From a checkpoint of a small image VQ-VAE.
Model: 11.3M parameters, encoder norm groupnorm, encoder depths [2, 2, 4, 2], decoder activation silu, decoder widths [48, 96, 192].
Training: soap at rate 0.0036, 4100 steps, batches of 64.
Rows from block 5 of the encoder of a small image VQ-VAE, named by matrix and row number. Rows with one number belong to one channel. Each number is 128 + 24 x the weight over its row's rms, rounded and kept within 0 to 255. All counts start at 0. Numbers have three digits each.
After each channel's rows are labels from the 100 images, of 14976, where the channel reaches its highest value: "colour at peak" is the nearest of a few named colours to the mean colour under the peak. Only what is clearly more common there than usual is listed. The data: crops of objects in photos (Visual Genome).
# convs0: first 3x3 conv (encoder.blocks.5.convs.0.weight, 240x240x3x3, each kernel summed), inputs 0-119
# convs1: second 3x3 conv (encoder.blocks.5.convs.1.weight, 240x240x3x3, transposed, each kernel summed), outputs 0-119

convs0.51:130153111100103088080140097082128163130158148099123149110105098118104100124137137123102135138134100152165124106136114138173087148132136114148115110090150151176152116125116169100123117118154087144074122071158137134143125025136142148110145140146120091159112080146101133109128101170136134140107080127138121141143102152124130115089100117143120108126143105124146173
convs1.51:137148133147138165166170128191114111106104153126114166153147169135158167163142147106154126133123124101138134177104129107116126161132100108123144157147128121079132128114149089152112107095126151124176144139122121155141157178132117133121105114116171141140149170119152132138150137104140110120104112103121115117125118104116124114189128140150109160105145131114098078
colour at peak: brown

convs0.60:134150140106105141126121119125131153133154135110155130128132120080133127118125115143076133139138131113201120121162117121150139158122095143122158073137123112136142132110163134142150112178158140125097139069110155118135099040123107145136123116114115100136113090117131137133125098181126130142143160146118159139162137106121135129120124109121143142130129118121138140
convs1.60:164118130139148105089163135147128155138075114147123128151166152150140101157141153134165149145130118119073120111116101114085117126085166131142135151112102139096109132115121136100128148134098113147196143130147095111139148168149115140105136140144171151162148155223145181092124145077116129110131111128095092112116139155121112114111102113133075110139075121138132105
colour at peak: grey

convs0.113:113127121110101138143119185099158109139108132105103132145121175170121143127087097111148096139124109143114130118128132114095173156144062116130124168084111122116128128121122128107146149146096173097140087180200121094115103125098181127141132126121143126139107169101123127154127164205154132137127143115077129155133139151149127149135125131135083123122092138130109083
convs1.113:101148131151184112130126102190092130148119133126115094156142069105126118124128115162114163134126159136123131142163102126153087119116186146157120099183144124149130142128128122135148109127142113104101153100088131129164163163151127090086111126097122172104140121130131110122133074070147125116116092133174133108147134089160129101120135141142178152133158114147133171
colour at peak: white

convs0.223:167134132113131172118112133091109123132069115157152130126135149124104120109134117100115103118144117122092093090116156141085118120159113119127126141106115145135122118123114161184151105115135080127126142135150122140168145133134111128128146097132119132128169133068128129203135041130110117127105139145139154165157131110095138079125119130142145127116127131116116133
convs1.223:148132131157129093136125127178141145127191117142149109116138130116144151129139131113096111134109100097165134160130123111116151142126140108133121133162151130154166131132145147116114167153105176129132137104078158121105169117130118113100124141130145125116087119127098118078130239145143123120107093127111141125100136138128130123120132139140125140123144132112137086
colour at peak: white

convs0.72:128128141136111105074136082174055093086169114134123117130144150172137158131151125110162124137115105109083124115114094114129173104092183093139122111152168133097133153130130127099107107101134092129131120117110134122128159152118128080139142101156131116118147117132130132103132125105110125123127129120120152108171139124102113114080153155140093121106179130131162144
convs1.72:145054112126114175172097149032176125143163154090113141101157120132137110144107101087107142152110128133167133135130180128140113109121103141149118097081090128151105111122156158158138133136127144130115154136151157112095096110134117121124142136132142092140106096052100112141137152137140159101156196101104126136085133115130103123137102155123153119109112116133122110
colour at peak: red

convs0.168:125140124176169114167113118112134134139118137120131101109124107132138144131093107109135144151141105107146137156136108135103133136082131137121139110153120151111141119132103116113131133126142157099126124155159164128111094144106158122129106120105112127145124147125117124210119167129140139115158087104160105147184138153136136122080103127122139122137130139100123083
convs1.168:114150127111143118075108165142157114087139115131121161104113174141141131132122099162162147132103153117114115157095138152150117124196127141137113158098136113154121158116156117116122128124100114112133116179120086122099154152152137140093147155120106172123136148137135112089138073121119110146120162095116135109088138097109129118138158133148103125173115117132130167
colour at peak: white

convs0.235:119094117095126173179143161116070101120137084131100098122140177174158068132109109139093128104135128120212144147143133113144120134099096110100135099113186109147099142150114102135128117124089100110152108167120141120118116131104195111108116143109134149125137163172147126140108175133133119133144169132200134105126126182154111125075162131127065108133147131133129174
convs1.235:136148133145159136110112124129188127154161192145154138136131099123136155146139135107190112136134125097063138126157135136144133130168145096121083148156078123119151107072150139100128144140160162132157134106136136163106142117151094144146124153132096100152151131081132140131122127140140089120141121129103128107117089067115110110169146151102153129131147120102120136
colour at peak: brown

convs0.237:110109110108125120125158106140151138135110107137106144127120139107189131116114110114130142065163116163086093130116108158092093108113157136098133106145151064147129109133122158099158126126115108138138138127144126082109131116127126101162103169135135137118132106046114145186117111100100146138093135123193167167147167087127124167134140113097107133091154119103177142
convs1.237:127126106189102150149140132167113131142149139131113105143130154168151101112128109130088119153098102132164166128086126127162133167188145139135114169103128136170081152133114145140151088096083156126127129150120136135110118115140083142122154108126124126103167147132111136096088116152139116107132126093116089099075118185098108119054157115083160170139112120139126131
colour at peak: white

convs0.78:153081127116131109128123089098076104122194074075142122117149103104148117097117134138167131109102121117175121144117149113145167136106185125108132083095122158114124121110102133145142157117124119106087135091156107147089121100150096122171120092145099135154116103101083101092123147176123148148122140132098142130130127146123129140085119135128108136126092143130142184
convs1.78:144133106190153140101148146100157148114090165128067149157115176129140132125126126100113119123111132091132123126105113159133102091130083124139139162141121092139150143101191128119166113120159140113168139195129147109121095126123137164101119172148107112134111127086156155132160122105122134100098132094183120101150140113154113114190169095169162119107116134130143079
colour at peak: grey

convs0.39:128137119113149109125131111108110118126149114155135119136130112105124151133130116121143152092112130111134107140102110117159118133136163106136143102081106103125136143142078091103107166100118182122101151069087147143111109099123187121133132086128114141148108127121116113077109104124122113176101140124098100090139109099117105117161127152123097138125133123112132126
convs1.39:153152130120060141145083083103179117118109122123127108085126150155115106116121119153118108156146114102112138111141110129130092129103099116069177141174142147147118108129174116131136084139134083117131127149123098103133136115110067124142129150154104095136139086126131136150109158155112112116117097117169127129095118169135112128115127105108158139147141100165134146
colour at peak: brown

convs0.86:141117130153137128112114120107112110108089116149130115110120139122107136131140106098101129111128129105145117127114073084127116117130156114126112153116140101121136094138057140100135144102122083130169127099113167136136139086132081120120116139125124107135153140091126129186153106128114127139144087096139105129138137089136121105122107117114160100171165129116143143
convs1.86:104124123100149120125138098132139116148192172094106102113130079121128123150116131102125095150136099129100149107153170155127112111142112117133161090136158153127107113141173119146105085140124154114148121179135139078122101104122119150115116099143155125131083134108107134107099099160113082078172154143170137095152123142120127125087112109102093155154153126135110144
colour at peak: black

convs0.163:137101137106143121123106087105106151139142161123164122133121120170114116125121128122124112126130116146163165105104100146141071125071122114128125131166102105142141126120171102128110103150178159113109148113152118157130141127132128129150148117162148116122143108138143113073088146073121134091117142110087131096121122111127100155169096105130097128137106125144107153
convs1.163:131151125135168167146136115167150105090118127146143072121136088130115165148087127124111130114129146123114122099136162147162127111156134139143119092096123145119133129119102135148160120082175102119176160107098119141147140162149133130175150101121113136158113182142113170158133155154131129144126154157188126152150125127123147126155136151129101100104153132132133094
colour at peak: brown

convs0.35:128119117154078091096138150160073099148098132158131095138129128177110140135107129116116121183094171124128126164105139147094131108143148118164142151120162139130129133148168142138118118110083131116120140132133190123132068097148108132125106159114128138133125110112120112189117146094110134106132110103082129144119171115131137141142130133147131131125216137109127021
convs1.35:109136089095107150112129085143181115155120116073115133123114109110136084113099123148122148153118114145099124075142092083141117162114102126132113089113094129117122123110097113100160159140124112115125134138166117107120162119093109095133121092119085135132078126156116140106135097141123102136142123139206096115147125150160115124090131139125106156123074128136099200
colour at peak: black

convs0.203:132114131146162128073125114088155125156090133107125117135121151141118142122126139142122112167111086119071100181143094149106120091111109122123144113118140138142165133135140108113144143131112073163136123108179141139134153082128083116143097126146100182124116155027119131161119137130151121163120163132146136121152131122120092142131125097119139127136160140123114052
convs1.203:152146125124130100162150121148111115146205147146152139123137109123149147107110111116137129133114122158131108077131160110145116177091127156128153137109121138140136167119091148123134081116133137072095131164102123112100085124125135099120119144135115127123131141227098094097129095141123144124108079107121099118094146148096112130134156099100091133125105135112130182
colour at peak: black

convs0.117:155142132109088102108102167095087105108130132132130118145139122132133168092135109150115117125110115126109139095127133143125177117118108142110116076097141138116106116141119151115122142114136112112110142050150129123173122110116102089118088092104117132110104118140119129126140188118124148100119142142102162101105108167164122112102111123159162135157096131141133173
convs1.117:148111140170145137172141061165147142119157130134111135123121154134142106147138165076146115119122096137158106141139157127156095136155180155135154201126148117117169131132136126158124104128127136133143132147120129120172103102147169133120134119103122107158142139076144110121128070153129129138127107138127126139198118053145115111129129116134127135127146111140130107
colour at peak: pink

convs0.161:130119127132098135180108146130103149128120153120135115134113151078131123105102142154122133121139109129140165156165108107088159124111155115125129084123164141146078111112083141081140115132119094138149116182125121109126133097143121141121108118144125153121127157086118108104118106155094124173128129152059123127041162159154116132126121136132131099154131081139110095
convs1.161:126138129109168128102160115085125107146147124094107149112129105137096138156165129056110128130127138129137113094109143147157098130143101141117164128104094126117143136135194127146159168104148192118205152114144129147110120126119122123147159136160129095123111089118127100132135158108123136115119125120201152141208130078133125125121142105136105149114152124119122159
colour at peak: white

convs0.14:092118118079143117114104174052142112128160068120121096138113114122152106121126113121172123115163141105144096107128106132127093130124158138092163125162091134126122098115127100093120119122120143105151161173102120097123170123153109144121129125132094090097110107126125140107154087100142123134111108124113144166139138112120134104123157137124113139134123170126131088
convs1.14:141120122141114149150129102150109135133153156095148102127147129115125160134151085086119130093159113162134100119125170125142134130119130103139158115087123147121156147134139139191152137126127106123114084089115135108116120140136121127111107136107125125136150121138148139140165169201143149096175160125172131129145117104129142126106136160144172113158182130139141154
colour at peak: pink

convs0.165:139126141139102154181146118091149146130128098156119111138152107177127119106092123148175104133167119134128130073098136139095114133081127106108135080127163150119072097157117113112119106100115119160158109147110141137111140129130163102124104070126157094115081131081119086153133140145134173124118121145092107092101140110149093101105140139100105098120129136144105133
convs1.165:138147139146157137121139116183125135129158121099147115143102172071123144122116134055072130124131129139145121143174143113206106150185152183122164151094115129105115158164132141138147129124120119109121117096156112134146103080139142104086124184115146135143131172120144100102121090117127128090142116164138182183186146142148172143129130140125148135110145144138140117
colour at peak: black

convs0.66:098109119108096123156128118125118139068158140144154123119143158126142148126142115148153132138135142125087109125130147116096178132055169114112161091084105182149146140132089121137139100099150083167146143152140094139129147186145156122143159102167138127118160164078119104116145105093129150106164111145095114128145128137172141104135120111119143140159144140168137127
convs1.66:104150118165131147107134128131080137132114132141111126139118108127156115110100130087099130117112103154147123146172120165176100148151099126124136163162150113086115152126128140106181162121160157152097132080105174132161086111100123102102132114096110139107098130129128160170114176144179154158148171102148148183153150129110145145139156154129099138100122117140131138
colour at peak: pink

convs0.178:117124121138130126118129096093120112102106137132141120112151089180126094118119070114124143095102114138127109125118131070126090116142142141152148096156158133098117139138081126098119118104151125130150148165149146156136129139106162144127136143120117101148154121121165107096098089137109129191156066113172132152143121117136101145112147134090093123097148111108131104
convs1.178:130123099127106166155120163140101115123153153127158148115150148129154163149154131142188130142147117125102101178135125158127199120144086095119083129086097119120136123134147153115101134145091143122113118102105095058127150112167121128117134142148102162148122128114073102120116103124155144109113168116079123121134146151138152129148135129158131136139133125119139096
colour at peak: grey

convs0.176:104074154126076115133130134192135122161161076151156123174132100079127148142128111128131130132139142107114107118121117130132155117154053131143090127119081108098170159120115109075150122114073172164110121108144133103119135141101159143126164162103155147120103140085111140198147095149136136117126121102140150095084118109118146126113119123125117113092079124127092065
convs1.176:142173127131134104127139113092120109152077123118125119104130183136135109121092116127119139142140090124082144134150066165101131145090188142142125096101135160167102114112123090141168092145148075112138158160102108109088140151120119155107126089120142158154151120128126078080129129112139151121121101108144122130129123144129098098113150096115134157121177125107116171
colour at peak: white; black