config = dict(
    crop_scale_min=1,
    encoder_kernel_size=3,
    decoder_norm='groupnorm',
    decoder_block='plain',
    codebook_size=256,
    adamw_lr_other_params=0.0014,
)
Rows from block 9 of the encoder of a small image VQ-VAE, named by matrix and row number. Rows with one number belong to one channel. Each number is 500 + 25 x the weight over its row's rms, rounded and kept within 0 to 999. All counts start at 0. Numbers have three digits each.
After each channel's rows are labels from the 100 images, of 14976, where the channel reaches its highest value: "patch colour" is the nearest of a few named colours to the mean colour under the peak; "place" is the part of the image that holds the peak. Only what is clearly more common there than usual is listed. The data: crops of objects in photos (Visual Genome).
# convs0: first 3x3 conv (encoder.blocks.9.convs.0.weight, 416x416x3x3, each kernel summed), inputs 350-415
# convs1: second 3x3 conv (encoder.blocks.9.convs.1.weight, 416x416x3x3, transposed, each kernel summed), outputs 350-415

convs0.215:488499516526464526489509534492480449469535483521491503451493494519511487501507525491564488449489506532463484513467505499481499512525515478519526486535518541464498503426488477485488488473512479540501
convs1.215:501510457508467500529492447507493505472463477472503494558492477465528506488525478552490479548526534488509437501504497468498504489506513517459480493522489496506524490550489540444488473484497511526503
patch colour: grey
place: top centre

convs0.102:519526533494523526522474538484524493489506476497477501482467456507464470539431501498495492484477506488475503500474503477511528507500468481467494503503462487487505495481496501475471483486524508475488
convs1.102:533498501484490501503496452499517470523530505495535472496498494502520499476476524529530486504460528531490500533514537502447530524498521463490499504498491467478493504543467501509520499513503477469479
patch colour: pink
place: top right

convs0.372:508490498502490493513476516518495471519474515502475484508496447472490465535489471508456519508481455484461457488473481460468468500483425494505510494527499491479501498487523477520466483513475539516503
convs1.372:518527472470496495507511440502499469478489478437544489499489499535524498447520472488520476449514511506551487463549486523487476467493475505482451519489495463484505486465470509507512518475497467474504
patch colour: white
place: top left

convs0.283:496536525495479525483519500523504482475503474519467500468475487487492488463496482484457505471488490484516490497506522491499500493477431527519506496510482485480480500533463516491471438501503437487475
convs1.283:506516473499497496519509439486445531508477502494522542530502468494464516517485502541505501481475541457488532516507514459498510523505488477499441483486465483534518504505496505490516538502483473508507
patch colour: grey
place: bottom right

convs0.380:493505505471505505507531447520475410521487518474494508484473493484551451478481466477455463485504451490496450481503512498493500494551498483506514465543493454473493477496490524509473501502500491514518
convs1.380:456519483531489504473496572494481537481515482476519530513520434480462503516483565486545473478499523543474538480536476475479504482469441492513461469479512496453519465455508464505507525467508484473475
patch colour: white; pink
place: middle left

convs0.168:477511496501506444518478464486507539515448455480480506496500514495505465511501513502509463467478482500493493486464492496450503526529495565494483481507488459494476530461499492500485510479516473483516
convs1.168:532529551505510523508528487503499510483516528466491492503519462464482472443525536515508499508499487542490524500456520488471521521509524462504465444472515461499493506527467515498462445580478497478534
patch colour: grey
place: top left; top centre

convs0.138:484484479495506521485528540476496475522524452451476508445492402519525487460484488526468482498493503540488492490465500516497525483529479475545512520492507466447510472505464500530446454501501470463500
convs1.138:509506496506526468528480487519550525502488465524510470496524488478452492500524470493504470449502540456509498498517485493531494494513495469507512506477501472559506477476473518493512491426486547529462
patch colour: grey
place: top left; middle left

convs0.228:457508460500530516510493540487537511494501485510499510508486524515510516494477503528497459479501528444535492497502510509494528517525449509511487535486479508481512458521452531531477497486519478450494
convs1.228:565498535546482497509522455517559483501479487508491520504507513515495496523447518470502501512528537545472493494428522497489497517494500464464549458495505532533471546506503517536513465545517511528496
patch colour: pink
place: bottom left; middle left

convs0.404:552512504495526448513480508496506437496478440520504482536513494499538487484430464485510456480493532544536467503491509487481503469499528505496482495492500493525495482457484480542472463496486543490518
convs1.404:482540489494505493505479447519526524510474540541493499467489511485508509491487496491499584490527513501509527497528508521541512507473466489487507496465510448481518497517445503449553509479516503496466
patch colour: grey
place: top centre

convs0.174:513537492527506498506536490463526506535485546510496496492531521504462492473515526502478458458494535482471491548511521502505509507479508506496488483470509507510471495514477485448533495502494487502486
convs1.174:499505566440489489539530563502473553487483469518508490504500523525504478459478511492518431522515526530471503486485487545496461506513524478487556496475494495469503500463489508524484556517430492495474
patch colour: pink
place: middle right

convs0.298:485504528527532507516485510516519467498508519479511476553499498447491502515527505489517507531500505483516521500532482462477511491500519484460500511498530502475436507535507467487546521500485503506451
convs1.298:505476511480467481511507536494507483499527498458486476517502500511496469511487461540521494488472471515483524489491495511526524491523501485504515485488510444518522520519509515478519464490520488495513
patch colour: pink
place: bottom right

convs0.276:508485494499500514493498409506471532543517500506478496470517499470482493488496485441484484507498518484480500472493486510513502476536447479514477499497490457468521540544540490481521474469469532511518
convs1.276:507503535498524468532496576492453514491413502514467521503489462472480502465520488527571506483519502531492529512516485525527493509507514545526540526480509448458507431456426528483513482497471520485466
patch colour: pink; white
place: top left

convs0.400:526482495529522495505499504483532521511459515479515506489539492509525506487520486548493465507492500495512473500472508527495477508516457513490523485474498493507498516509426503526517456522490515549469
convs1.400:488514489489501492531513517508511522500552449483494511509486463542460493535457481447453471480523505437477512482503456495499462437496522503475500459483549460519525421498521476463501503502492492471474
patch colour: grey
place: bottom right; bottom left