Rows from block 1 of the decoder of a small image VQ-VAE, named by matrix and row number. Each number is 128 + 32 x the weight over its row's rms, rounded and kept within 0 to 255. All counts start at 0. Numbers have three digits each.
After each channel's rows are labels from the 100 images, of 14976, where the channel reaches its highest value: "patch colour" is the nearest of a few named colours to the mean colour under the peak. Only what is clearly more common there than usual is listed. The data: crops of objects in photos (Visual Genome). In brackets: how many of the 100, against the usual share in percent.
# conv: 3x3 conv (decoder.mid.1.conv.weight, 192x192x3x3, each kernel summed), inputs 0-95

conv.51:129147123123130124054105135101141140156122101103145096146168077160123127134112105126110186080126094117103090106103118037078100127106148128141077163102163096145058125114127108127155156127132048106123162162113118128096120135098114132107145121141160162132144135101129141130162158112128088156
patch colour: pink (43 vs 9.3)

conv.44:108133143161134133133105143120138136129115064141144178141145072102143124134098123066127113131120172148154113140093147166159151144156121120171077158121128089119139149137110105161127150175112139163131130133081139156107134097128119172114099117089109165143126080139151179115120088126130153074
patch colour: black (96 vs 13.6)

conv.118:121086155153102124120154122104173118114082122143115093150140123179088127096092098104109141111137092124127175152164112105096142166100166088120098101099120136131124105090142124142107136100138127116115221105149137145137126120099169140105165128161190138101145121146157097116054157138116071166
patch colour: pink (31 vs 9.3)

conv.158:159110103133146117138120140123191017135115059134140142129131126097114147093144150229124124094137178169165126157092161186138154143151142144104063064175108101121121098127109108122148093088090122155089167153157117127121176157161044126130165147125102121111132136083148085142148134116150142092
patch colour: red (42 vs 0.6); orange (32 vs 1.2)

conv.84:172089176123139112130116126118140066134142134191134135068188079126165110154104128212120133122127167114137223134117140114111128143150106140146081171047126140179076137121107105117136113128136088159112070098089155116151080117112157142151109099121084151103076132116165142146108159109105062117
patch colour: black (99 vs 13.6)

conv.6:159131111119160109121132132126078043108126153156143146093136185177144124102104102075095042086100138096094098095151075093120151101145105126098054165052197099127132126152143130175094186093124142103148179142093122149123095137146089078134179127107070117106147140112166058134134120100118212087
patch colour: white (98 vs 5.3)

conv.7:141134176167135143147136140113088068106086124137093121119102151112147146154157174160193129174108146149142152080186144129117117145151119146113096121181098137178105144076148134153077125120168157114153143111085163150158071054170053093145070068070101163127124132151069125063109127094087203120
patch colour: red (43 vs 0.6)

conv.187:149136102129101130150124115128178200151107199100163061152077114147151165140110124141119145123130126101144099123110085149101128134114085099133144111080104112120099100094068087120115134146137068161088169122161127103076170093113134078160111115123113131137115075110113118078095125166125152126
patch colour: orange (29 vs 1.2)

conv.114:092121127145121116125112129162181091111125090112107096112129159087135133075090109085081086152077065105084081139135102180105172085142085139120072161114167091112112147073146109126165122121112165103087215122109120115127115146181036138108188195093141182051207203043164083192164149102192137114
patch colour: brown (64 vs 33.5)

conv.57:157110144144124094089081146095112130137138236092066121149162054079109139171126130166091149142128126106136108168143113109124138110123113139113176137158103158125091089078158068154069145156127110140130149117146167142090139121144001189153131133152086157089127154085102154093154088074109150154
patch colour: pink (31 vs 9.3)

conv.63:108126118151146127126136152157109106163151140117168151170118120111150146038122086156129057085138129149142139186125144130134155088140149159169091133128122117119119137130127147095205124128084175008111145114101136130112044091101058077100057175131125096162067108121084096123154073193105091141
patch colour: white (29 vs 5.3)

conv.159:188139118105110109112129126078125040096106192130128167139096119156130113113139110106131117084100125128135158077121121097106116113117162136111100162142164120128099177162140160250136169174156143074173216190091128125096095115128132125114102135113103114224136113134099107139092053132127163098
patch colour: brown (66 vs 33.5)

conv.101:091178136097159101114097167117158144105136120121103170063171155134155098122138118124141139101120102099138079102098150134094122136132086120169110150179137117110116115123145116152112142116139120065158046143106163095100138130136118146100170098139135161101139152111125147139096149122122115116
patch colour: white (71 vs 5.3)

conv.182:116159152152134111116138157111160160162138138163137193145105069113172140147145108203102101185107130099121148152056134089094128115092104113121166102149128143131117182145084111169161157133143158215144159167124182139131104124104129095095115118111120086097071096099093187126050203097094108130
patch colour: red (28 vs 0.6)

conv.89:150182060156126165111143131138059149151154109133170097152097162099140113153123122077098088163125128141140171142122138126127107119124147154106096060087118149094139101185141119180090115067116119074148142172114140143106161118099077131113096153164067082099118100126116122134130102164099024161
patch colour: brown (72 vs 33.5)

conv.133:147137178127161152152147110142064054106137062126114153124129135136091138110109112018152169123105157149154117118170143149159125120112150116141114118133136119067113154122132117135157095108113109120140077117129114161109106074192132109157127120172148104156089131127087096135115066200139178087
patch colour: orange (34 vs 1.2)

conv.136:095133126105134098104130099117124130107130115161118243092119145079081132182148135125130146175117084086092090138104123126119149168155180134135113210116168158143110124165184152186156172149158169142122113135147155111122108159147230094130138136104127112077141119134129077125143213149139117111
patch colour: black (88 vs 13.6)

conv.169:111132115130151122149120151135142150139116120155174100139194115128125156126119095162136099194157112136132078132163099155128123153162111125140156041077076110158121101142135121094122079140127114203061119083154156147119141104176138145117099143139138122167061124122121142145109207138159134122
patch colour: black (96 vs 13.6)

conv.104:202095205107141092089143125116075161140131181189132144156081153111165129097157148108135151162104184105168061096153115135107152136133189128071093170117092125138086138111105147168151079114118105082093255121135107182102171095138151137123115135105098140079095131110104140137101073082123138137
patch colour: white (65 vs 5.3); pink (32 vs 9.3)

conv.5:109165092141120152131148097112189086144142096126112093128118107140135159113119139204115136048129142149149132152088124121125082157128121120106088142138176119106106122095139140146103092145110082184094095103108141105139139101126206147127123069139102126116092084122098092155149147109171112102
patch colour: grey (70 vs 33.8)

conv.181:079149123133152154154131106138191136119130105170112127102120139150152137144105115116136089033106090111146141113097115083085110135129130104124102101117139070137128120113108118080107099108083058138081105093143136116123137126124154131150077077113131104111113077121133172129115127128096117137
patch colour: white (53 vs 5.3); pink (28 vs 9.3)

conv.86:132079133113101096127149113112098158119141136100116131133222085107139121157111154131131105217166157135165123164119150108122134128151154153109155119151074063100089102078096060086079129092136117116151127156086141115110127146140014157120154127113093123237132137123141105099122175115110102171
patch colour: cyan (26 vs 0.9)

conv.94:148138176150110152213106192170186099154137064149106118144158118173104133138141133033126140201085176162114130151108161130166140102124096147116022045166157113124092156117088161131126081069068154162114100113045107127105110144116111144130160110151154138052111156113139126155132116100098053132
patch colour: white (46 vs 5.3)

conv.65:065100117163121155187140129148109143125138059173151077112109127185142139138157135146178163111120079096118099138135096119113115128103152121143127080162135136159112147120161104184113061129105151148099115131149151149067139094100087111127115108125172134090043153146151124066178122117115143151
patch colour: grey (62 vs 33.8)

conv.38:156124172146138120084120125135135174144114153151122185097117120148176147145106109125122072101070084095102134101097106147110109054108087126126041107084109113144114156160124146178077118155157170046131188111124125102057108137112182129196145123127119154176142166108113185117145208101108096171
patch colour: brown (62 vs 33.5)

conv.178:125103115135120110123126153137144243095145254126135130133147091122161137104125120126091149200122125102108143108119118112099132120129117119103126103105089125135132124128115126136117141103108121187121245120095176157116187073124060124087091134090107111198103127124120129105118100125152202111
patch colour: cyan (30 vs 0.9)

conv.41:119138146102122129148133145145193091113121091133095137107154112100124109118139088244133087052100070105119151089092120128134103099130139117131039119130111102127130126100138096186129118143107175035129135114145097147138149123154081142128142099111148156087121155146164160136180135105147061179
patch colour: brown (61 vs 33.5)

conv.148:114138158129135122140135109098056141135115184102118176149161145120138133148135115061140094129126128139113089132131129167076131089116141123113201097125157136133132144166111135051145142106160161126169097128081114144125118112105187110156114125136114127163063105126127149106143087146133135108
patch colour: red (42 vs 0.6)

conv.52:174130164089137107164113164088094075112140069167130170138115112143123134163138144074143100156123099110113255132127135108106142059119113116129122199157144143167153106158147123214086153151154136044147147144158203117140142133115200161131136160147106142172136154143136164126111151129163109156
patch colour: black (49 vs 13.6); white (31 vs 5.3)

conv.64:156117136108109108164096146104044122173134139138163185181157105173145136120121143107113124165155159136132082200076119173092127077115086137123143184141127137145059183143118119155105203206108161057127141092067087122142135110107141127123136105096092104163150147144110163118085158104107125126
patch colour: white (57 vs 5.3); pink (31 vs 9.3)

conv.123:126145146128103095104112105113176193115116172141114131116089112109142119138147134255136122100121091113099138124075118115124125106078152130113110102126096126124147117150107120197072152140141147234170050144129097146126103116114040117091078126123094103199052097147137172090090182082121144129
patch colour: red (30 vs 0.6)

conv.102:145136032084125162135134115161115126089144131140140109163164157167143156140085144168114152103121138102122065127153099122100113128124083112106204124066144181173109139172146172148065149141161061197138126105152151147115073035125147115086039082129096083104040041106059166106066051125140189052
patch colour: green (40 vs 0.7); cyan (35 vs 0.9)

conv.185:107153133138143105125140122118081076138122095162137106156136095159183136110110095129132133063122095121106189128076125133084085136096067080126069113134087141176107127112175125167130101096101168227096126135160165124160130123109116143147072117131053134121091107118131073142133047164136213119
patch colour: blue (30 vs 0.6)

conv.117:120108111158125161096141133116125133132167057147172182143104197128096136135121086117119078093101143124123100089161130129104157109129144144173112064090112111133112107087142144163069130105116141247131182119069088125134128088145216143108106134143093108177098099130115116156112096126172037113
patch colour: red (30 vs 0.6)

conv.92:146113128105161130125151121152119076125148138082121184138121136086137155132114115089146096119155178134171117129147118126146116092111116116142009143070108088068115099104111093049174097170111099019108101074147098087120111147125132106128120139113127094097160121115095065171101187136129002140
patch colour: pink (26 vs 9.3)

conv.112:183136141100134119094132121131200100114132255107101102134119046148132102102124111161116106134103114116124065128125131129150140123111112122065103096101133085113099124092100115191098165106122101037148088125123063112162111170141118154126177208103116126112175137116132079138106067118099105073
patch colour: brown (75 vs 33.5)

conv.16:133129180131134121113132176116061103144136113157136143142106089115109099119093109116074132109159099103132168133128098086131099091152111088152163122177123113164132118126102130078092089143143075140147158144116192059146149087139191182135115146167146152123099118139115123152160065127115170160
patch colour: cyan (45 vs 0.9)

conv.33:071080217155127133131174141150140164102142217121126175144129090140106137069153151114133159131133138156103108149142116148177126108136139157124114134170107150106187123098131097093131125090095112188131114117113077085100114101094209135158115131136171147131112109161059103138113116109148096089
patch colour: orange (43 vs 1.2)

conv.46:154104117116154122140140128165097207142139061142158114130145172116114134137099135067125099203106084115112106150151099148150136097114107132093166160131125108121148105168122112105080105082139075152104213108136134129094119113107061128126119169102153136100097124090129103095127137118173073149
patch colour: brown (69 vs 33.5)

conv.96:073101147107141104134096159132133107086124101132134163130160158111094127129113101147092172088087147087145113150078127103135134094097087149117144095168056063073121078066107113165096148122079098091101112133119145122122151179099173109124188140135157125129214171142123103102138101098094062118
patch colour: black (94 vs 13.6)

conv.60:210111107145116130170118113105051078138101129122143130185097056163125115175139144150085155172096171124147168081194130142161100141117155167123045172163154121116130131155159148121197148125126113072141153163125164140152129158121059117124126134171051119126124130109109165110132246146144120125
patch colour: black (40 vs 13.6); white (25 vs 5.3)

conv.190:063049213113104120113153128154132123128113160094121139108149088099151104106084099184148159144132111136126151078123114100168124104130077104143127200131158150118124112116147140117143159144127155058145126153130146139090122104086139114177135109129116144128119139165116095120151158131131092115
patch colour: black (65 vs 13.6)

conv.172:137112093153132110130166125155171130126143120124187034136191107145136145098105124143136118135122166123135115137172111091127143097094143127090107108105112111059060081118110112120242060092079133073059157069132124113134137112127086102121117129124095127181148145106096082160109151196136049093
patch colour: blue (31 vs 0.6)

conv.154:106166125095135106082087100093113195107118181121088173133117116100146107146142135083151193065157109096142180072087124129125119092142102144120136142126102132154167088118093140094116122131139149056143057131194176162067158165157144151211128117143121135187130163170167079138106129197110157136
patch colour: white (67 vs 5.3)

conv.127:130198094110084137191163132132125055141153085144131139143082134100136117130129123024144025182108144151123127075117169116179118093146168141089117115160151120134156113136112123100203096072131161105124126124076078138140168161148159135083145149169140164068097163163149166200187169174146145117
patch colour: brown (69 vs 33.5)